python train.py --model="contrastive audio-text model" --input="waveform_16khz" --loss="sigmoid" --encoder_norm_position="pre" --encoder_activation="squared_relu" --encoder_shared_expert=false --text_encoder_head_dim=32 --text_encoder_fused_qkv=false --text_encoder_positions="rope" --residual_init="zero_last" --optimizer="cautious_adamw" --lr=0.00072 --grad_clip=5.0 --weight_decay=0.5
Rows from block 4 of the text encoder of a small contrastive audio-text model, named by matrix and row number. Rows with one number belong to one neuron. Each number is 128 + 24 x the weight over its row's rms, rounded and kept within 0 to 255. All counts start at 0.
After each neuron's rows are labels from the 100 texts, of 14848, where the neuron reaches its highest value: "fires on" is the input token at the peak. Only what is clearly more common there than usual is listed. The data: synthesized solo parts of chorales (CocoChorales). In brackets: how many of the 100.
# fc1: MLP up (text_encoder.blocks.4.mlp.fc1.weight, 512x128), inputs 0-127
# fc2: MLP down (text_encoder.blocks.4.mlp.fc2.weight, 128x512, transposed), outputs 0-127

fc1.507 [154 131 129 110 114  82 109 150 168 128 121 135 123 105  93  81 143 185 127 144 158 131 114 141 110 111 126 121 116 126 138 134 120 123 146 137 168  99 107 136 131 109 106 116 103 121 132 140 121 110 123 142 138 140 154 203 135 117 173 126 175 105  86  88 124 155 122 140 136  95 110 103 139 131 164 161 112 142  78 122 137 109 131 111 119 133 129 137 122 127 117 151 188 135 136 158 132  95  70 151 160 170 154  79 114  93 123  97 143 144 123 104 126 161 131 138 177 107 116 130 135 165  88 133 139 126 129  99]
fc2.507 [117 158 148 105 128 168 172 155  66 172 133 116 157 133 133 134 182 124 139 133 139 133 134  76 155 149 145 210 149 132 119 155 156 112  98 143  97 140  96 159 128 169 118 165 122 127 119 104 103 126 108 169  89 113 134 112 106 125 136 160 110 157 120 112 147 121 111 107 133 121 100 119 106  72 105 102 127 121 137 196 123 139  83 132 143 132 141 127 154 149 131 118 143 109 149 112 127 129 158 115 161 114 159 140 130 170 125 125 136 113 149 107 110  81 118 120 116 119 107 112 137 117 127 116 119 136 106 152]
fires on: "5" (99)

fc1.486 [182  93 132 136 123 121 121  86 147 132 136 189  95 127  71  95 130 138 142 168 118 149 122 131 166  97 140 124 128 146 118 122  84 115 170 137 145 112 111  87 124 102 128 131 116 107 149 139 139 109 118 104 130 123 164 148 123 131 160 128 151  88 116 144 111 117 121 135 146  91 135  57 159 147 113 102 156 142 100 122  92  65 151 106 157 170 126 145 154 138 127  92 118 143 102 158 101  84 122 133 153 137 136 133 138 112 163 156 146 148 127 156 120 111 163 125 120 119 148 145 144 106 108  89 148 145 130 108]
fc2.486 [105 168 112 106 159 138  87 120 157 113 132 107 108 153 158 141 123  95 179 167 118 147 133 146  90 126 152 118 103 133 110 135 139 154 122  96 120 135 128 103 134 145 151 125 104 160 129 155  99 103 138 164 124 118 116 123 152 148 108 141 132 113 123 121 115 139 105 119 112 186 159 160 109  84 170 173 107 105 178 132 127 193  81 124  83 109 137 106 121 119  62 107 131 126 140 149 135 185 139 126 102 101 119 112 105 120 129 130 102 147 137 151 137 149 160 145 124  79 116 118 124 139 141 153 111 140 132 109]
fires on: "c4" (92)

fc1.362 [132 133 165 145  94 116 118 122 123 126 126 178 109 130 103 118 103 127  94 140 104 150 137 119 119  71 108  95 100 127 157 104 124 150  97 160 181  89 108 123 137  83 128 129 129  90 148 117 164  97 115 141 147 131 128 167 121 118 120 119 143 102 136  81 136 153 118 150 123 145 145  84 143 177 155 132 117 137 137 133 141  80 148 123 125 155 168 138 139 118 126 138 149 118 121 139 100  96 113 120 162 172 102 124 144 104 163 111 132 146 101 163 143 152  96 133 155  93 138 144 128 163  63 128 174  93 141 131]
fc2.362 [128 146 108 131 156 175 163 114 117 158 156  99 144 153 132 123 105 128 125 119 127  99 126 117 129 159 146 154 127 149 132 163 129 110 106 164 111 146 145 145 138 127 153 157 125 117 121 109 111 125 168 134 112  80 143 149 120 120 181 134  87 139 110 136 100 121  77  76 136 140  94 114 121 107 124 149 121 146 142 120 101 121  89  93 164 104 141 127 149  95 141  90 126  70 148 194 156 133 104 118  83 109 123  97 111  98 118  81 104 143 138 147 115 118 165 155 145 130 149 152 172 111 158 138 149 153 133 111]
fires on: "5" (63); "<end>" (37)

fc1.28 [179 122 170 182  97 134 123 172 143 113 118 152 115 110 152 104 115 129  90 157 149 124 120 165 114 124 146 132 137 140 170 161 107 137 150 163 129 115 116  92 139 110  92  98  94 136 140 122 176 110 143 152 145 103 159 197 120 135 143 109 143 139 111  95 118 128 168 136 135  96 145 107 126 120 171 145 126 140 105 132 101 132 122 158 110 133 103 141 115 120 131 131  99 159 113 168 137 110 110 127  69 127 114 120 149  99 137 113 102 122 129  79 108 106 149  96 164 139 162 123 119 140 112 154 106 139  93  84]
fc2.28 [ 83 114 113 135 159 149 114 125 121 104 118 119 156 164 105 102 129 126 157 137 130 137 151 103 157 149 105 140 121 154  87 135 129 139  92 110 145 152 171 173 135  90 177 122 107  81 118 127 100 145 139 151 128 172  86 138 136 106  99 145  79 106 186 129 133 155 120 106 163 163 123 147 162 152  50 177 134 143 160 142 119 146 122 115 141 133 125 142  92 131 135 127 128 112 139 100  96 131 100 119 128 100 125 111 116 111  99 105 145 149 157 122 117 107 106 150 120 128 123 101 134  99 159 123 174 144 134 137]
fires on: "d4" (100)

fc1.438 [152 102 197  82 105 101 112 141 142 119 137 168  92 102 136  92 140 171 149 132 181 146 132 125 112 117 144 153 108 149 138 150 122 130 103 143 121 104  82  87 150 166 130  95  92 171 175 176 119 101 125 150 162 157 161 127 143 135 140 134 187 118 118 113 108 124 111 128 148  91 136 101 132 109 121 109 125 130 103  99 136 165 130 138 144 111 146 161 126 125 122 169 109 129 123 109 160  91 101 139 168 146 147 104 120 111 101 142 124 140 118 112 151 151 148 109 135 161 139 117 120 151  95 121 160 131 135 144]
fc2.438 [110  88 140 104 125  92 127 101 100 102 170 112 136 173 108 128 149 128 131 130 119 111 141 147 137 113 110 134 125 129  82 115 132 145  99  96 129 143 183 117 132  91 162 140 135 106 127 116 115 141 181 103  91 129 130 163 169 114 108 148 113 127 197 105 130 127 128 154 176 164 134 140 123 113  66 131 153 142 110 153 141 146 132 103 129 116 126 130 131 139 112 154 114 177  92 115 107 132 133 140 105  81 128 147 176 158 107 123 135 194 126 127 122 131  85 148 111 103 124 101 139 125 125 134 131 163 104 157]
fires on: "d4" (83)

fc1.184 [131 101 146 134 119 146 151 156 160 115  97 115 110 131 139 121 156 127 161 167 114 134 149 159 111  93  90  99 132 171 134 151 118 163 133 168 111 141 109 148 121 121 163 105 152 112 146 133 150 127 116 109 101 155 110 169 103 159 117 130 145  98  87 101 129 120 160 103  84  90 157 130 136 101 124 146 125 114 120  97 148  81 158 126  97 110 151 104 153 133 106 128 133 100 145 141  97  81 100 147  93 153 149 102  85  98 134  83 153 149 156 170 131 112 161 109 126 124 112 135 107 100  98 101 147 104  95 158]
fc2.184 [133 116 105 150 148 146 146 115 173 128  87 119 124 135 149 114 166 116 160 139 104 114 156 151 128 122  90 131 134 144 105 131 156 171 140 184 136 139 118 164 142 131 167 144 138 112 121 122 129 150 146 129 112 175 149 180 128 108 111 137 121 106 106 108 144 129 119 110 118  74 142 157  98 125 112 133 145 110 117  81 128 100 123 135 117 100 159 135 131 162 119 118 149 130 148 162 141 128 118 159 112 151 165 117  26 109 127 115 124 135 143 121 112  83 137  97 114 126 122 104 127  88 121  91 155 112  75 104]
fires on: ":" (100)

fc1.445 [ 99 151 114  70 153 101 117 145 125 118 142 110 124 132 135 119  99 111  98 148  95 155 177 165 109 125 177 113 101 137 162 169 125 122 143 104 145 161 130 104  99 101 152 132 130 129 104 118 110 100 149 135 108 157 111 132 153  77 144 147 136  64 142 143 119 181  98  95 139 150 143 150  75 174 140 106  94 101 110  87 142 137 106 155 124 136 126 149 109 121 115 112 117 156 153 127 142 139 120 114 130  97 151 149  94 129 134 129  89  89 126 153 131 135 112 139 149 166 126 119 111 145 142 168 167 131 122 102]
fc2.445 [ 67 123 126 118 110 134 161 123 120 107  95 127 125 149 152 149 147 130 146 121 139  98 158 108 122 112 137 131  97 118  82 111 152  94 107 101 122 120 149 157 119 133 134 168 144 112  91 116 103 135 119 141 144 149  65 103 144 116 125  94 144 129 148 153 154 158 129 133 125 152 156 155 100 134 102 103 173 118 173 131  95 143 118 162 115  86 123 135 115 149 114 152 142 149 127  90 143 158 134 150 105  81 123 157 140 160 134  94 118  95 107 166 165  98  79 124 140 164 143 120 127 136 182 154 141 123 130  76]
fires on: "c4" (77); "e4" (23)

fc1.407 [167 127 163 171 102 143 128 127 175 107 121 136 124 112 154 133  90 135 100 127 175 115  93 145 115 141 148 140 151 128 168 148 154 147 149 174 121 116  86 102 161 131 110  85  82 131 145 155 141  95 156 137 127  92 172 192 139 143 153 100 155 113  87 106  88 155 147 120 106 116 131 117 112  95 151 141 122 122 135  97  94 146 139 103 103 125 105 152 110 122 114 152 105 125 100 113 120 102 116 122 109 125 157  83 108 120 135 130 104 155 125  85 147 119 153 117 178 131 161 117 122 141 128 131 164 114 141 118]
fc2.407 [ 99  96 108 135 181 122 108 110 141 132 128 112 160 154  85 102 101 157 149 132 116 133 144  93 166 136  95 110 107 147  87 127 121 142  97 102 154 143 157 172 121  80 151  97  93  95 104 125  92 149 136 141 130 129 103 136 174  97 117 136 100 123 159 114 133 148 117 112 168 182 121 138 137 145  82 165 139 148 148 164 145 143 139 101 118 142 138 131  80 133 126 134 110 123 144 100 103 115  89 126 110  92 139  92 122 110 106 122 138 172 168 135 127 105 123 167 134 127 119 133 131 135 150 146 171 161 156 118]
fires on: "d4" (100)

fc1.165 [172 104 155 162 118 123 110 144 168  87 123 142 132 105 126 128 135 169 121 157 196 123 108  76  90 121 105 117 147 120 135 113 120 135 125 154 123 149 104 105 144 118 101  79  86 139 143 184 167 123 108 149 148 105 173 178 129 159 140 135 145 105  86 121  97 165 152 148 123  94 150 106 119 122 151 134 153 144 105 128  84 157 143 121 120 125 112 135  87 130 116 155 137 140  95 134 137  87 154 132 111 129 138 133 119 109 158 120 100 151 154  90 136  98 143 125 130 128 152  91 115 141  87 115 137 127 141 112]
fc2.165 [100 109 135 136 167 144 151 113 127 108 137 119 145 158  86  97 137 133 165 142 123 142 153 119 186 165 103 125 112 161 120 130 123 131  91 106 133 153 175 155 127  95 201 107  98  88 118 104  93 141 162 112 119 146 134 123 135 100  92 154 107 103 179 104 154 138 131 117 170 134  84 139 156 140  62 149 137 166 143 141 112 130 127 119 122 132 139 132 103 148 154 134 123 128 146 101 111 104  88 107 136  94 147 126 123 115  99 128 161 142 173 150 119 123 108 148 111 135 119 107 118 104 150 142 169 142 119 138]
fires on: "d4" (99)

fc1.332 [187 105 132 146 107  90 161 101 159 108 137 135 122 113 127  98 114 182  84 145 196 149 113 107 140 139 139 122 149 135 159 136  82 140 152 165 135 106  74 111 141 121 111  79  96 147 155 130 159 116 150 172 132 140 121 123 127 150 134  92 138 114  97 125  93 158 156 121 134  89 126  86 108 105 149 117 106 119 112 103 103 109 142 169  80 174 130 149 126 142 128 118 127 139 129 152 121 108 123  93 105 125 140 107 115 117 132 109 135 137 129 142 164 116 140 140 154 130 160 158 141 146  88 117 141  92 115 139]
fc2.332 [ 99 126 119 130 151 145 138 148  96 153 125 145 158 130  82 110 144 169 158 151 124 137 159  92 163 145 111 113 112 151 127  97 103 156 108 156 162 179 122 172 138  99 159 123  94  91 123 122 102 140  75 149 129 166  80 151 137 107 139 133  88 106 165 123 135 145 108  94 157 148 103 128 139 157  61 133 147 160 114 128 137 131  90 129 119 134 115 123  94 163 131 109 129 145 147 122 132 139 109 120  73 106 146 115 120  91 129  90 137 127 141 112 105  95 130 163 151 155 145  89 123 115 128 110 140 149 120 112]
fires on: "d4" (78); "3" (21)

fc1.282 [140 142 161 129 122 123 103 117 136 141 133 136 148 126 125 112 136 162 103 148 129 127 145 105  99 108 122 103 104 144 177 126 145 141 159 128 148 125 119 128 143 127  97 112  88 107 164 113 100 101 114 144 175 154 168 179 122 111 161 126 147  88 117  65 102 151 136 131  93 147 127  54 119 145 124 166 133 139  69 128 156 138 132 134 112 123 106 151 166 108  92 127  99 171 148 123 118  99 128 136 112 140 135 113 155 136 138 125 135 149 107 156  99 153 151 128 139 128 117 171  82 133  64 105 149  97 129 117]
fc2.282 [ 81 164  72 130 147 178 134 150 166 133 157 107 154 131 142 124 115 160  85 111 161 121  93 139 121 184 159 162 149 126 127 135 160 137  70 101 125 101 156 117 124 135 132 129 120 129 138 140 139 115 116 113 102 114 126 136 116 112 170 148  97 127  90 143 136 175  99  93 131 146 113 153 139 132 139 136 132 152 134 139 128 146 124 110 164 132 153  96 134 116 140 111 162  74 166  98 139 133 140 123 118 114 115 105 128 107  97 109 143 127 182  74 104 107 133 103 114  79 120 137 152 147 154 128 133 168 138 142]
fires on: "5" (100)

fc1.511 [132 147  77 135  93  91 140 109 117 118 145 124 136 123 168  86 128 148 152 109 135 139 140 103 106 133 129  63 101 117 119 119 143 112 118 123 140 103 101 135 141  83 105  97 135 132 165 151 101 114 127 130 120 136 143 179 147 137 199 117 163  68 128 102 117 144 140 134 133  87 109 103 126 163 132 124 103 161  93 132 139 138 138 135  93 122 138 120 116 130 121 126 129 159 124 159 145 104 117 141 113 147 145  91 129 135 137 118 104 139 111 120 127 118 169 153 179 180 160 121 126 132  60 111 169  95 110 121]
fc2.511 [133 139 120 137 119  96 151 116 120  70 122 135 157 132 145 134 170  99 123 112 134 144 128 173 114 133 146 109 114 111 123  67 144 198 107 163 164  93 138 147 110 112 119 126 145 138 142 110 153 136 130 170  88 121  87 111 114 182 137 136 138 124  96 142 133 146 145 102  76 136 127 114 122  85  57  69 145 138 129 141 140  70 148 138 133 144 153 126 143 145 157 136 181 134 120 151 156 132 166 126 150 118 122 149 133 127 134 111 143 132 130 127 137 113 116 123 140  91 134 101 150 144 131 103 125  99 118 150]
fires on: "5" (48); "<end>" (35)

fc1.133 [143 107 167 160  88 116 153 137 121 118 159 153 112 114  77 137 130 156 127 154 145 140 112 122  66  59 133 129 122 133 168 142 117 100 158 161 166 109 124  94 117 113  81 115  99 136 160 123 172 119 134 139 130 110 144 102 151 139 128 105 140 112 107  96 152 126 177 108 141  89 123  83 113 156 108 129 164 141 125 105 116  87 120 124  86 151 141 160 110 153 144 136 112 122 144 138 125 108 135 115  95 144 128  91 158 119 149  91 172 121 146 107 154 138 130 108 145 120 155 128  97  98 106 132 109  90 123 113]
fc2.133 [107 122 139 158 152 150 159 152 136 102  96 152 149 162 100 108 164 123 153 161 140 151 142 102 154 137 132 126 109 137 155  99 141 135 146 164 145 129 159 115 157  94 140 109 107 106 107 108 126 118 139 150 155 186 114 124 132 141 101 127  99 133 165 135  87 132 140 128 144 149 106 122 174 130  59 172 106 151 101 143 126 146 125 126 122  96 103 151  94 145 104 114 135 148 103 153 110 104 104 122 162 103 127 159 107 101 134 104 139 119 148 111 102 131 111 127 134 145 126  76  71 114 184 124  85 139  94 137]
fires on: "d4" (97)

fc1.478 [164 145 171 130 102 114 133 138 152 136  77  85 131 107 169 140 146 176 166 170 138 118 177 147 150 108 130 109 135 133 131 164 100 113 151 176 126 159 142  97 136 126 148 101 110 141 165 102 168  98 143 108 111 140 137 174 111 160 139  92 117  97  83 120 154 123 153 137 121 133 170 112 141 109 135 145 142 102 101  80 151 107 156 135 102 124 163 104 149 103 107 119 143  99 156 111  97 112 130 156 111 146 155  98 107 110 122 112 128 110 153 157 120 111 154  97 143 105 133 131 162 125 120 108 118  91 121 131]
fc2.478 [132 114 109 151 147 146 145 120 166 124  93 124 127 138 152 116 172 113 167 137 102 118 148 151 126 128  99 132 132 146  99 129 155 170 137 182 135 139 118 158 138 130 176 146 136 107 123 118 126 143 150 129 110 175 152 168 128 109 107 138 116 108 110 105 141 128 120 103 122  68 143 147  96 124 110 131 142 110 115  84 127  97 119 138 116 100 150 138 129 167 122 118 154 131 147 157 142 127 117 155 107 151 162 116  20 108 122 114 125 133 142 121 114  82 133  95 112 125 124  94 126  93 120  90 150 116  78  98]
fires on: ":" (100)

fc1.30 [170 122 111 105  90 106 120 163 167  92 123 136 115 130 103  90  81 171 145 156 140 146 155 146 103 114 151 140 143 174 151 104 122 122 160 168 145 172  89 136 143 109 105 145 128 143 142 144 150 119 146 147 125 102 150 122 140 118 150  80 149 104 104  83 100 148 152 123 125 151 101 120 125 126 112 134 149 125 105 111 148 125 121 140 116 159  97 139 141 155 150 108 150 187 152 152 109 123  99 179 129 157 156  81 136 109 126 128 152 152 106 103 141 107 114  94 163 118 165 144 119 114  75 113 131 116 115 146]
fc2.30 [126 105 118 155 154 151 149 117 161 139  95 104 130 145 147 116 166 115 167 110 101 107 138 146 118 109 103 126 128 143  89 146 149 166 131 184 137 139 132 160 139 138 196 151 129 107 114 112 124 151 146 116 115 170 153 174 131  99 116 132  97 122 102 115 143 108 124 100 131  71 145 133  86 134 113 144 161 107 132  88 123 101 119 133 125 108 142 125 131 165 117 128 138 115 142 147 142 136 131 174  88 135 155 116  28 110 128 109 126 144 144 102 128 101 139 104 102 113 124 107 128 101 138 103 144 129  85 106]
fires on: ":" (100)

fc1.126 [148 165 192 127 108 102 106 145 132 122 102 163 136 114 137 127 147 158 138 178 170 152 151 144 152  81 136 116  97 139 145 113 108 125 118 152 125 143  93 158 159 143  84 121 133 146 140 155 110 136 135 139 156 151 166 177 132 147 130 117 143 125 130 102 135 153 123 111 129 136 105  86 126 122 116 157 141 125  74 102 138 109 108 153 120 116 100 120 105 137 100 114 131 175 102 113 114 135 104 130 169 132 155 114  86  81 148 187 130 118  93 113 104 129 133 117 170 122 132 107 108 164  76 116 151  96 124 122]
fc2.126 [129 113 122 154 149 129 123 119 127  97 127 110 120 163 148 151 108  88  62 102 131 110 103 152  87  97 116 140 102 116 121 127 157 210 102 116 124 117 177 137 120 131 162 151 143 127  83  93 134 150 149 121 132 115 148 145 129 111 116 124 138 120 129 155 131  96 102 106 140 134 127 127 109 131 182  96 147 115 174  86 133 139 166 147 170 136 117 132 138 134 136 152 175 134 123  99 138 137 148 117 160 126 128 103 107 111 111 113 114 163 113  84 140 158  73  84 114 117 120 122 154 154 157 145 144 134 140 169]
fires on: "bassoon" (49); "#" (29); "f" (17)

fc1.333 [124  98 147 133 111 152 153 137 168 128  90 116 104 143 142 128 152 117 159 179 117 120 161 152 110  94  95 108 148 164 131 152 130 160 128 171 112 150 128 141 127 121 168 106 147 108 159 119 157 118 116 110 101 155 114 164 111 157 128 127 152  89  86  88 159 111 158 106  90  99 164 139 152 104 146 145 145 102 114 109 152  98 164 131 113 107 135 108 155 134 119 119 129 111 149 142 114  96 101 164  92 157 162 122  92 103 127  89 149 157 157 146 120  99 157 106 124 148 118 129 109 104  99 108 158  97 101 160]
fc2.333 [138 114 108 148 145 141 142 116 170 126  88 118 120 129 146 112 161 122 163 143 108 114 156 150 125 116  88 127 135 145 108 137 150 170 140 186 133 140 113 163 143 136 172 142 137 114 124 124 135 149 143 129 113 170 147 188 128 108 112 135 126 100 106 109 147 128 116 109 121  73 142 156  99 127 118 135 141 106 112  81 131 104 127 137 114 102 155 131 130 158 120 122 147 129 146 161 139 125 120 163 108 157 164 113  19 106 127 112 123 140 139 122 113  87 136 102 118 128 123 109 128  89 118  91 156 114  74 108]
fires on: ":" (100)

fc1.484 [103 132  76  91 102 117 169 131 127 121  90 136 104  54 164  82 123 119 150 117 149 116 104 119  90 117 154 114 153  96 160 153 132 140 122 139 133 134 101 133 116 130 119 133  90 161 167 126  92 122 132 172 160 132 111 165 124 110 147  84 118 127  94 153 142 141 125 131  99 100 118  81 114 129 157 112 128 116 122 116 107 142  95 192 144 171 140 125 128 149 114  88 169 139 132 115 129 134 148 147 120 112 128 135 106  92 155 144 117 130 102 146 153 132 143 145 133 113 153 163 144 144 120 162 156 111 169  98]
fc2.484 [ 90 130 131 118 143 140 142 131 133  75 104 110 145 125 128 154 147 141 140 137 163 110 145 155 152 130 134 171 166 106 115 138 149 129 119  91 121 140 112 146 128 162 159 152 104 135 141  94  79 137 110 131 148 147  90 107 118 107 104  93 124 132 137 139 115 161  90  79  94 134 109 142 133  82 118 116 156 135 136 128  70 196 137 147 145 105 117 171 154 138 113 142 137  89 125  83 151 187 142 100 121 101 132 178 140 134 149  96 117 130 127 153 111 101 114 116 113 121 124  99 157 157 141 120 122 147 170 119]
fires on: "c4" (93)

fc1.283 [131 155 143 144 144 101 123 117 157 134 118 147 119  87 102 121 121 145 128 183 150 182 156 105 148 132 147  97 126 150 136 141 132 131 137 163 150 139 102 128 137 118  80 125 100 111 172 161 117 107 121 163 119 161 119 163 126  98 137 105 171 101  99 106 133 107 131 109  93 135 128 102 101 177  97 117 117 136 100 131 151  90 129 153 106 155 120 156 141 138 139 113 144 165 130 158 137 104 120 115 118 154 158  71 123 117 160  76 128 118 116  93 118 145 128 138 150 125 147 167 137 133  62 130 156  80 105 114]
fc2.283 [132 116 134 157 162 114 144 137 145 127 134 119 120 146 123 125 150 111 149 163 147 136 103 161 153 105 113 149 122 135 128 124 154  89 130 156 133 107 167 136 119 141 134 118 110 125  87  96 148 119 111 129 157 125 149  92 111 119 143 163  98 126  82 178 139 115 158 140  96  83 133 125 140 132  77 112 141 140 178 172  75  92  89 110 172 133 155 123 125 123 136 114 135  88 118  85 169 119 122 104 148 111 129 154  95 134 145 139 141 132 157 124 144 131 159 110  93 113 103  85 118 130 181 139  66 141 157 139]
fires on: ":" (86)

fc1.328 [121  97 181 119 125 117 115 116 141 109 119 181  88 107 132 144 160 144 130 166 142 147 103 134 132  96 134  94 109 105 154 125 132 126 123 142 132 132 108 112 137 143 119 104 117 119 137 142 137 125  89 155 191 188 127 144 144 108 136 125 130  98 102 129 127 132 133 181 150  91 145 101 135 173  90 123 137  93 129 118 137 123 145 154 123 136 128 142 110  90 128 159  84 161  67 110  83  91 145 140 101 152 139 128 119  98 151 151  92 118  71 152 135 156 138 116 154 108 163 135 109 137 137 174 136 114 136 121]
fc2.328 [140 101 135 141 155 124 135 155 146 166 134 154 114 142 128 143 132 110  66 143  76 138 101 151 110 102  93 122 117 136 145 111 163 189 129 161 112 141 142 124 128 157 146 131 134 127  74  74 148 168 110 114 122 102 104 137 124 100 101  97 133  97 149 163 153 151 106 123 151 130 203 122 121 116 127  56 135 130 143  92 146 104 106 124 172 157 155 128 152 145 138 154 151 134 135  98 153 128 116 103 117 136 115 104 126 124 145  95 110 145 107 130 117 133 131  85 105 138 134 119 134 120 176 132  99 134 117 131]
fires on: "bassoon" (74); "<end>" (24)

fc1.483 [151  88 124 136 134 131  99 128 149  76 132 161 113 143  90 122  87 163 159 140 135 142 167 126 130 109 142  97 114 116 142 122 124 181 127 179 135 135 164  90 116 110 135  85 144 165 140 150 154 118 143 135 123 184 161 165 164 156 155 123 138  69 101 113 142 140 110 128 127  94 129 109 150 125 129 141 120 135 124 107 134 102 126 138 113 139 102 158 110 111  98 127 146 150 148 164 119 102  75 115 138 153 106  81 136  98 140 127 104 104 118 120 139 121 128 120 192 130 191 151 138 113 116 139 129 124 115 115]
fc2.483 [125 154 133 118 144 143 157 138 151 139  99  97 139 129 136 120 152 103 133 116 116 104 124 154 129 140 127 133 153 135 122 188 178 169 124 179 129 156 117 150 110 133 190 169 113 118 123 113 111 158 115 148 136 109 144 162 109  76  86 111 108 100 106 152 113 173  98 116 102 118 148 138 103  90  80 153 132 101 124  95 123 117  81 104 137 117 130 153 145 136 102 116 161 100 160 143 153 152 139 117  86 130 146 129  82 124 155  91 131 153 127 119  88 135 162  85 109 120 136 114 137 113 135 127 132 133 142  87]
fires on: ":" (100)

fc1.411 [173 139 125 146 134 137 125 141 137 138 145 145 133 101 114 138 118 138 129 179 152 117 135  68 141 129 153 106  98 176 129 151 143 132 174 182 159 120 116 151 137 120  91 111  84 100 128 118 126 117 149 156 160 107 126 156 123 123 147 120 122  78 118  99 118 110 179 141 125 108 153  99 122 132 143 163 131 154 116 114 144  93 155 109  89 142 110 145 157 142 125 107 137 177 116 163 136  98 111 172 118 150 110  93 185 103 132 149 122 143 121 127 153 179 109 137 173 106 140 126 129 116  96 120 174 112 127 145]
fc2.411 [118 154 117 147 135 111 129 124  98 104 110  98 142 148 114 128 140 143 151 129 160 108 134 118 181 129 157 127 114 138 125 128 124  81  93 149 130 169 147 203 118 139 120 152 146 148  92 148  95 150 132 141 138 142 138 116 121 165 178 130 131 129  95 152 153  97  92  89 129 101  94 141  85 148 100 135 148 106 184 159  88 116 120 105 149  73  96 119 110 128 148 125 148  82 111 126 136 155 159  86 131 121 128  96 110 117 121  90 120 135 132 102 135  89 128 167 170 136 132 147 157 101 135 139 143 119 127 117]
fires on: "5" (95)

fc1.81 [171 111 136 138 138  82 121 115 176  94 137 149 124  97 151 105 112 157 100 137 183 163 122 127 127 124 141 111 123 134 148 126  98 177 142 130 129  96  90  92 132 125 101  52 107 149 160 159 150 110 127 154 149 119 141 139 146 124 118 115 129 110  88 127 110 178 142 158 155 117 171 101 130 104 134  97 122 138 111  95 137 149 169 171  86 159 135 148 112 156 124 143 102 170 105 103 110 108 132 131 119 151 142 151 110 146 134 124 141 122 108 139 147 103 130 102 159 153 126 124 112 178 131 136 166 111 139 112]
fc2.81 [ 89 142 126 116 125 157 114 163 101 179 173 129 150 134 104 123 151 143 122 143 106 129 164 118 145 143 126 117  92 166 150 126 140 146 108 132 145 210 127 162 132 103 164 129 116  79 115  95  98 115 118 122  88 126  82 154 145 129 160 117 106 103 196  95 149 142 113  81 149 150  93 135 144 140 116 138 143 153  89 155 139 134  89 115 116 139 123 111 114 168 136 122 105 136 166 120 119 148  93 124  94  90 138 123 148 100 122 113 135 121 158 144 104  94 138 150 129 132 143  99 106 111 119 124 130 156 129 129]
fires on: "d4" (77); "<end>" (23)

fc1.153 [148 134 138 159  83 125 111 126 169 137  95 177 127 116 132  93 112 167 130 147 149 133 119 113 100  96 132 133 113 162 144 103 138 141 157 112 132 123  78 113 133 125  87 118 129 136 152 138 137  99 153 151 137 167 141 183 112 102 136 114 105 133 134 121 135 129 137 139 107 122 140 103 131 145 127 143 167 118  66  60 143 124 104 138 104 138  91 154  99 110  79 111 150 150 154 151 100 112 125 141 162 164 144 103 133 103 140 140 121 124 138 151 136 145 148 114 135 102 158 143  90 140  77 128 188 119 133  80]
fc2.153 [112 103 104 127 130 157 120 127 147 110 141 102 151 172 137 173 145 171  92 122 136 107 134 109  76 127 124 120  99  99 100  79 162 158 121 126 130  71 163 125 131 108 122 124 152 133 108 134 147 141 160 127 107 142 151 184 139 139 165 110  98 132 111 118  75 168 136 135 134 168 158 130 128 128  83 140 106 130  89 114 132 130 128 111 143 137 131 106 159 115  92 132 160 118 148 153 161 134 138 147  84 120 111 112 115 116  91  65 109 132 140  97 124 155 150 108 141 126 153 124 159 169 149  92 145 137 105 130]
fires on: "5" (98)

fc1.363 [142 107 138 132  98 148 165 145 167 128  89 109 102 147 127 124 146 136 149 172 126 129 168 153 115  89 108 102 146 160 112 159 124 157 136 169 102 151 114 141 130 108 161 126 144  95 164 131 148 125 127 129 109 159 105 167  88 153 127 119 159 106  86  96 149 117 168 110  92  91 162 141 120 111 143 159 136 109 104  98 148  96 159 138 105 105 150 104 146 138 107 106 120 106 162 140 112  90 103 161 105 165 148 113  91  94 139 100 151 162 156 151 117 106 158 102 133 117 124 130 103 100 105 120 141 102  98 154]
fc2.363 [133 116 104 149 148 146 145 113 171 127  88 117 125 135 148 117 166 116 161 138 103 114 156 152 128 123  90 133 137 145 105 132 155 171 139 183 134 139 119 165 142 132 168 143 139 113 121 122 128 151 146 129 111 173 149 180 128 108 110 137 121 107 106 109 144 129 116 108 120  73 142 159  99 124 112 134 144 108 117  82 128 102 124 135 118 100 159 136 132 161 120 119 149 129 148 161 139 129 120 158 110 152 165 118  25 110 126 114 123 137 142 120 112  84 136  97 113 125 119 103 129  89 122  91 155 114  73 105]
fires on: ":" (100)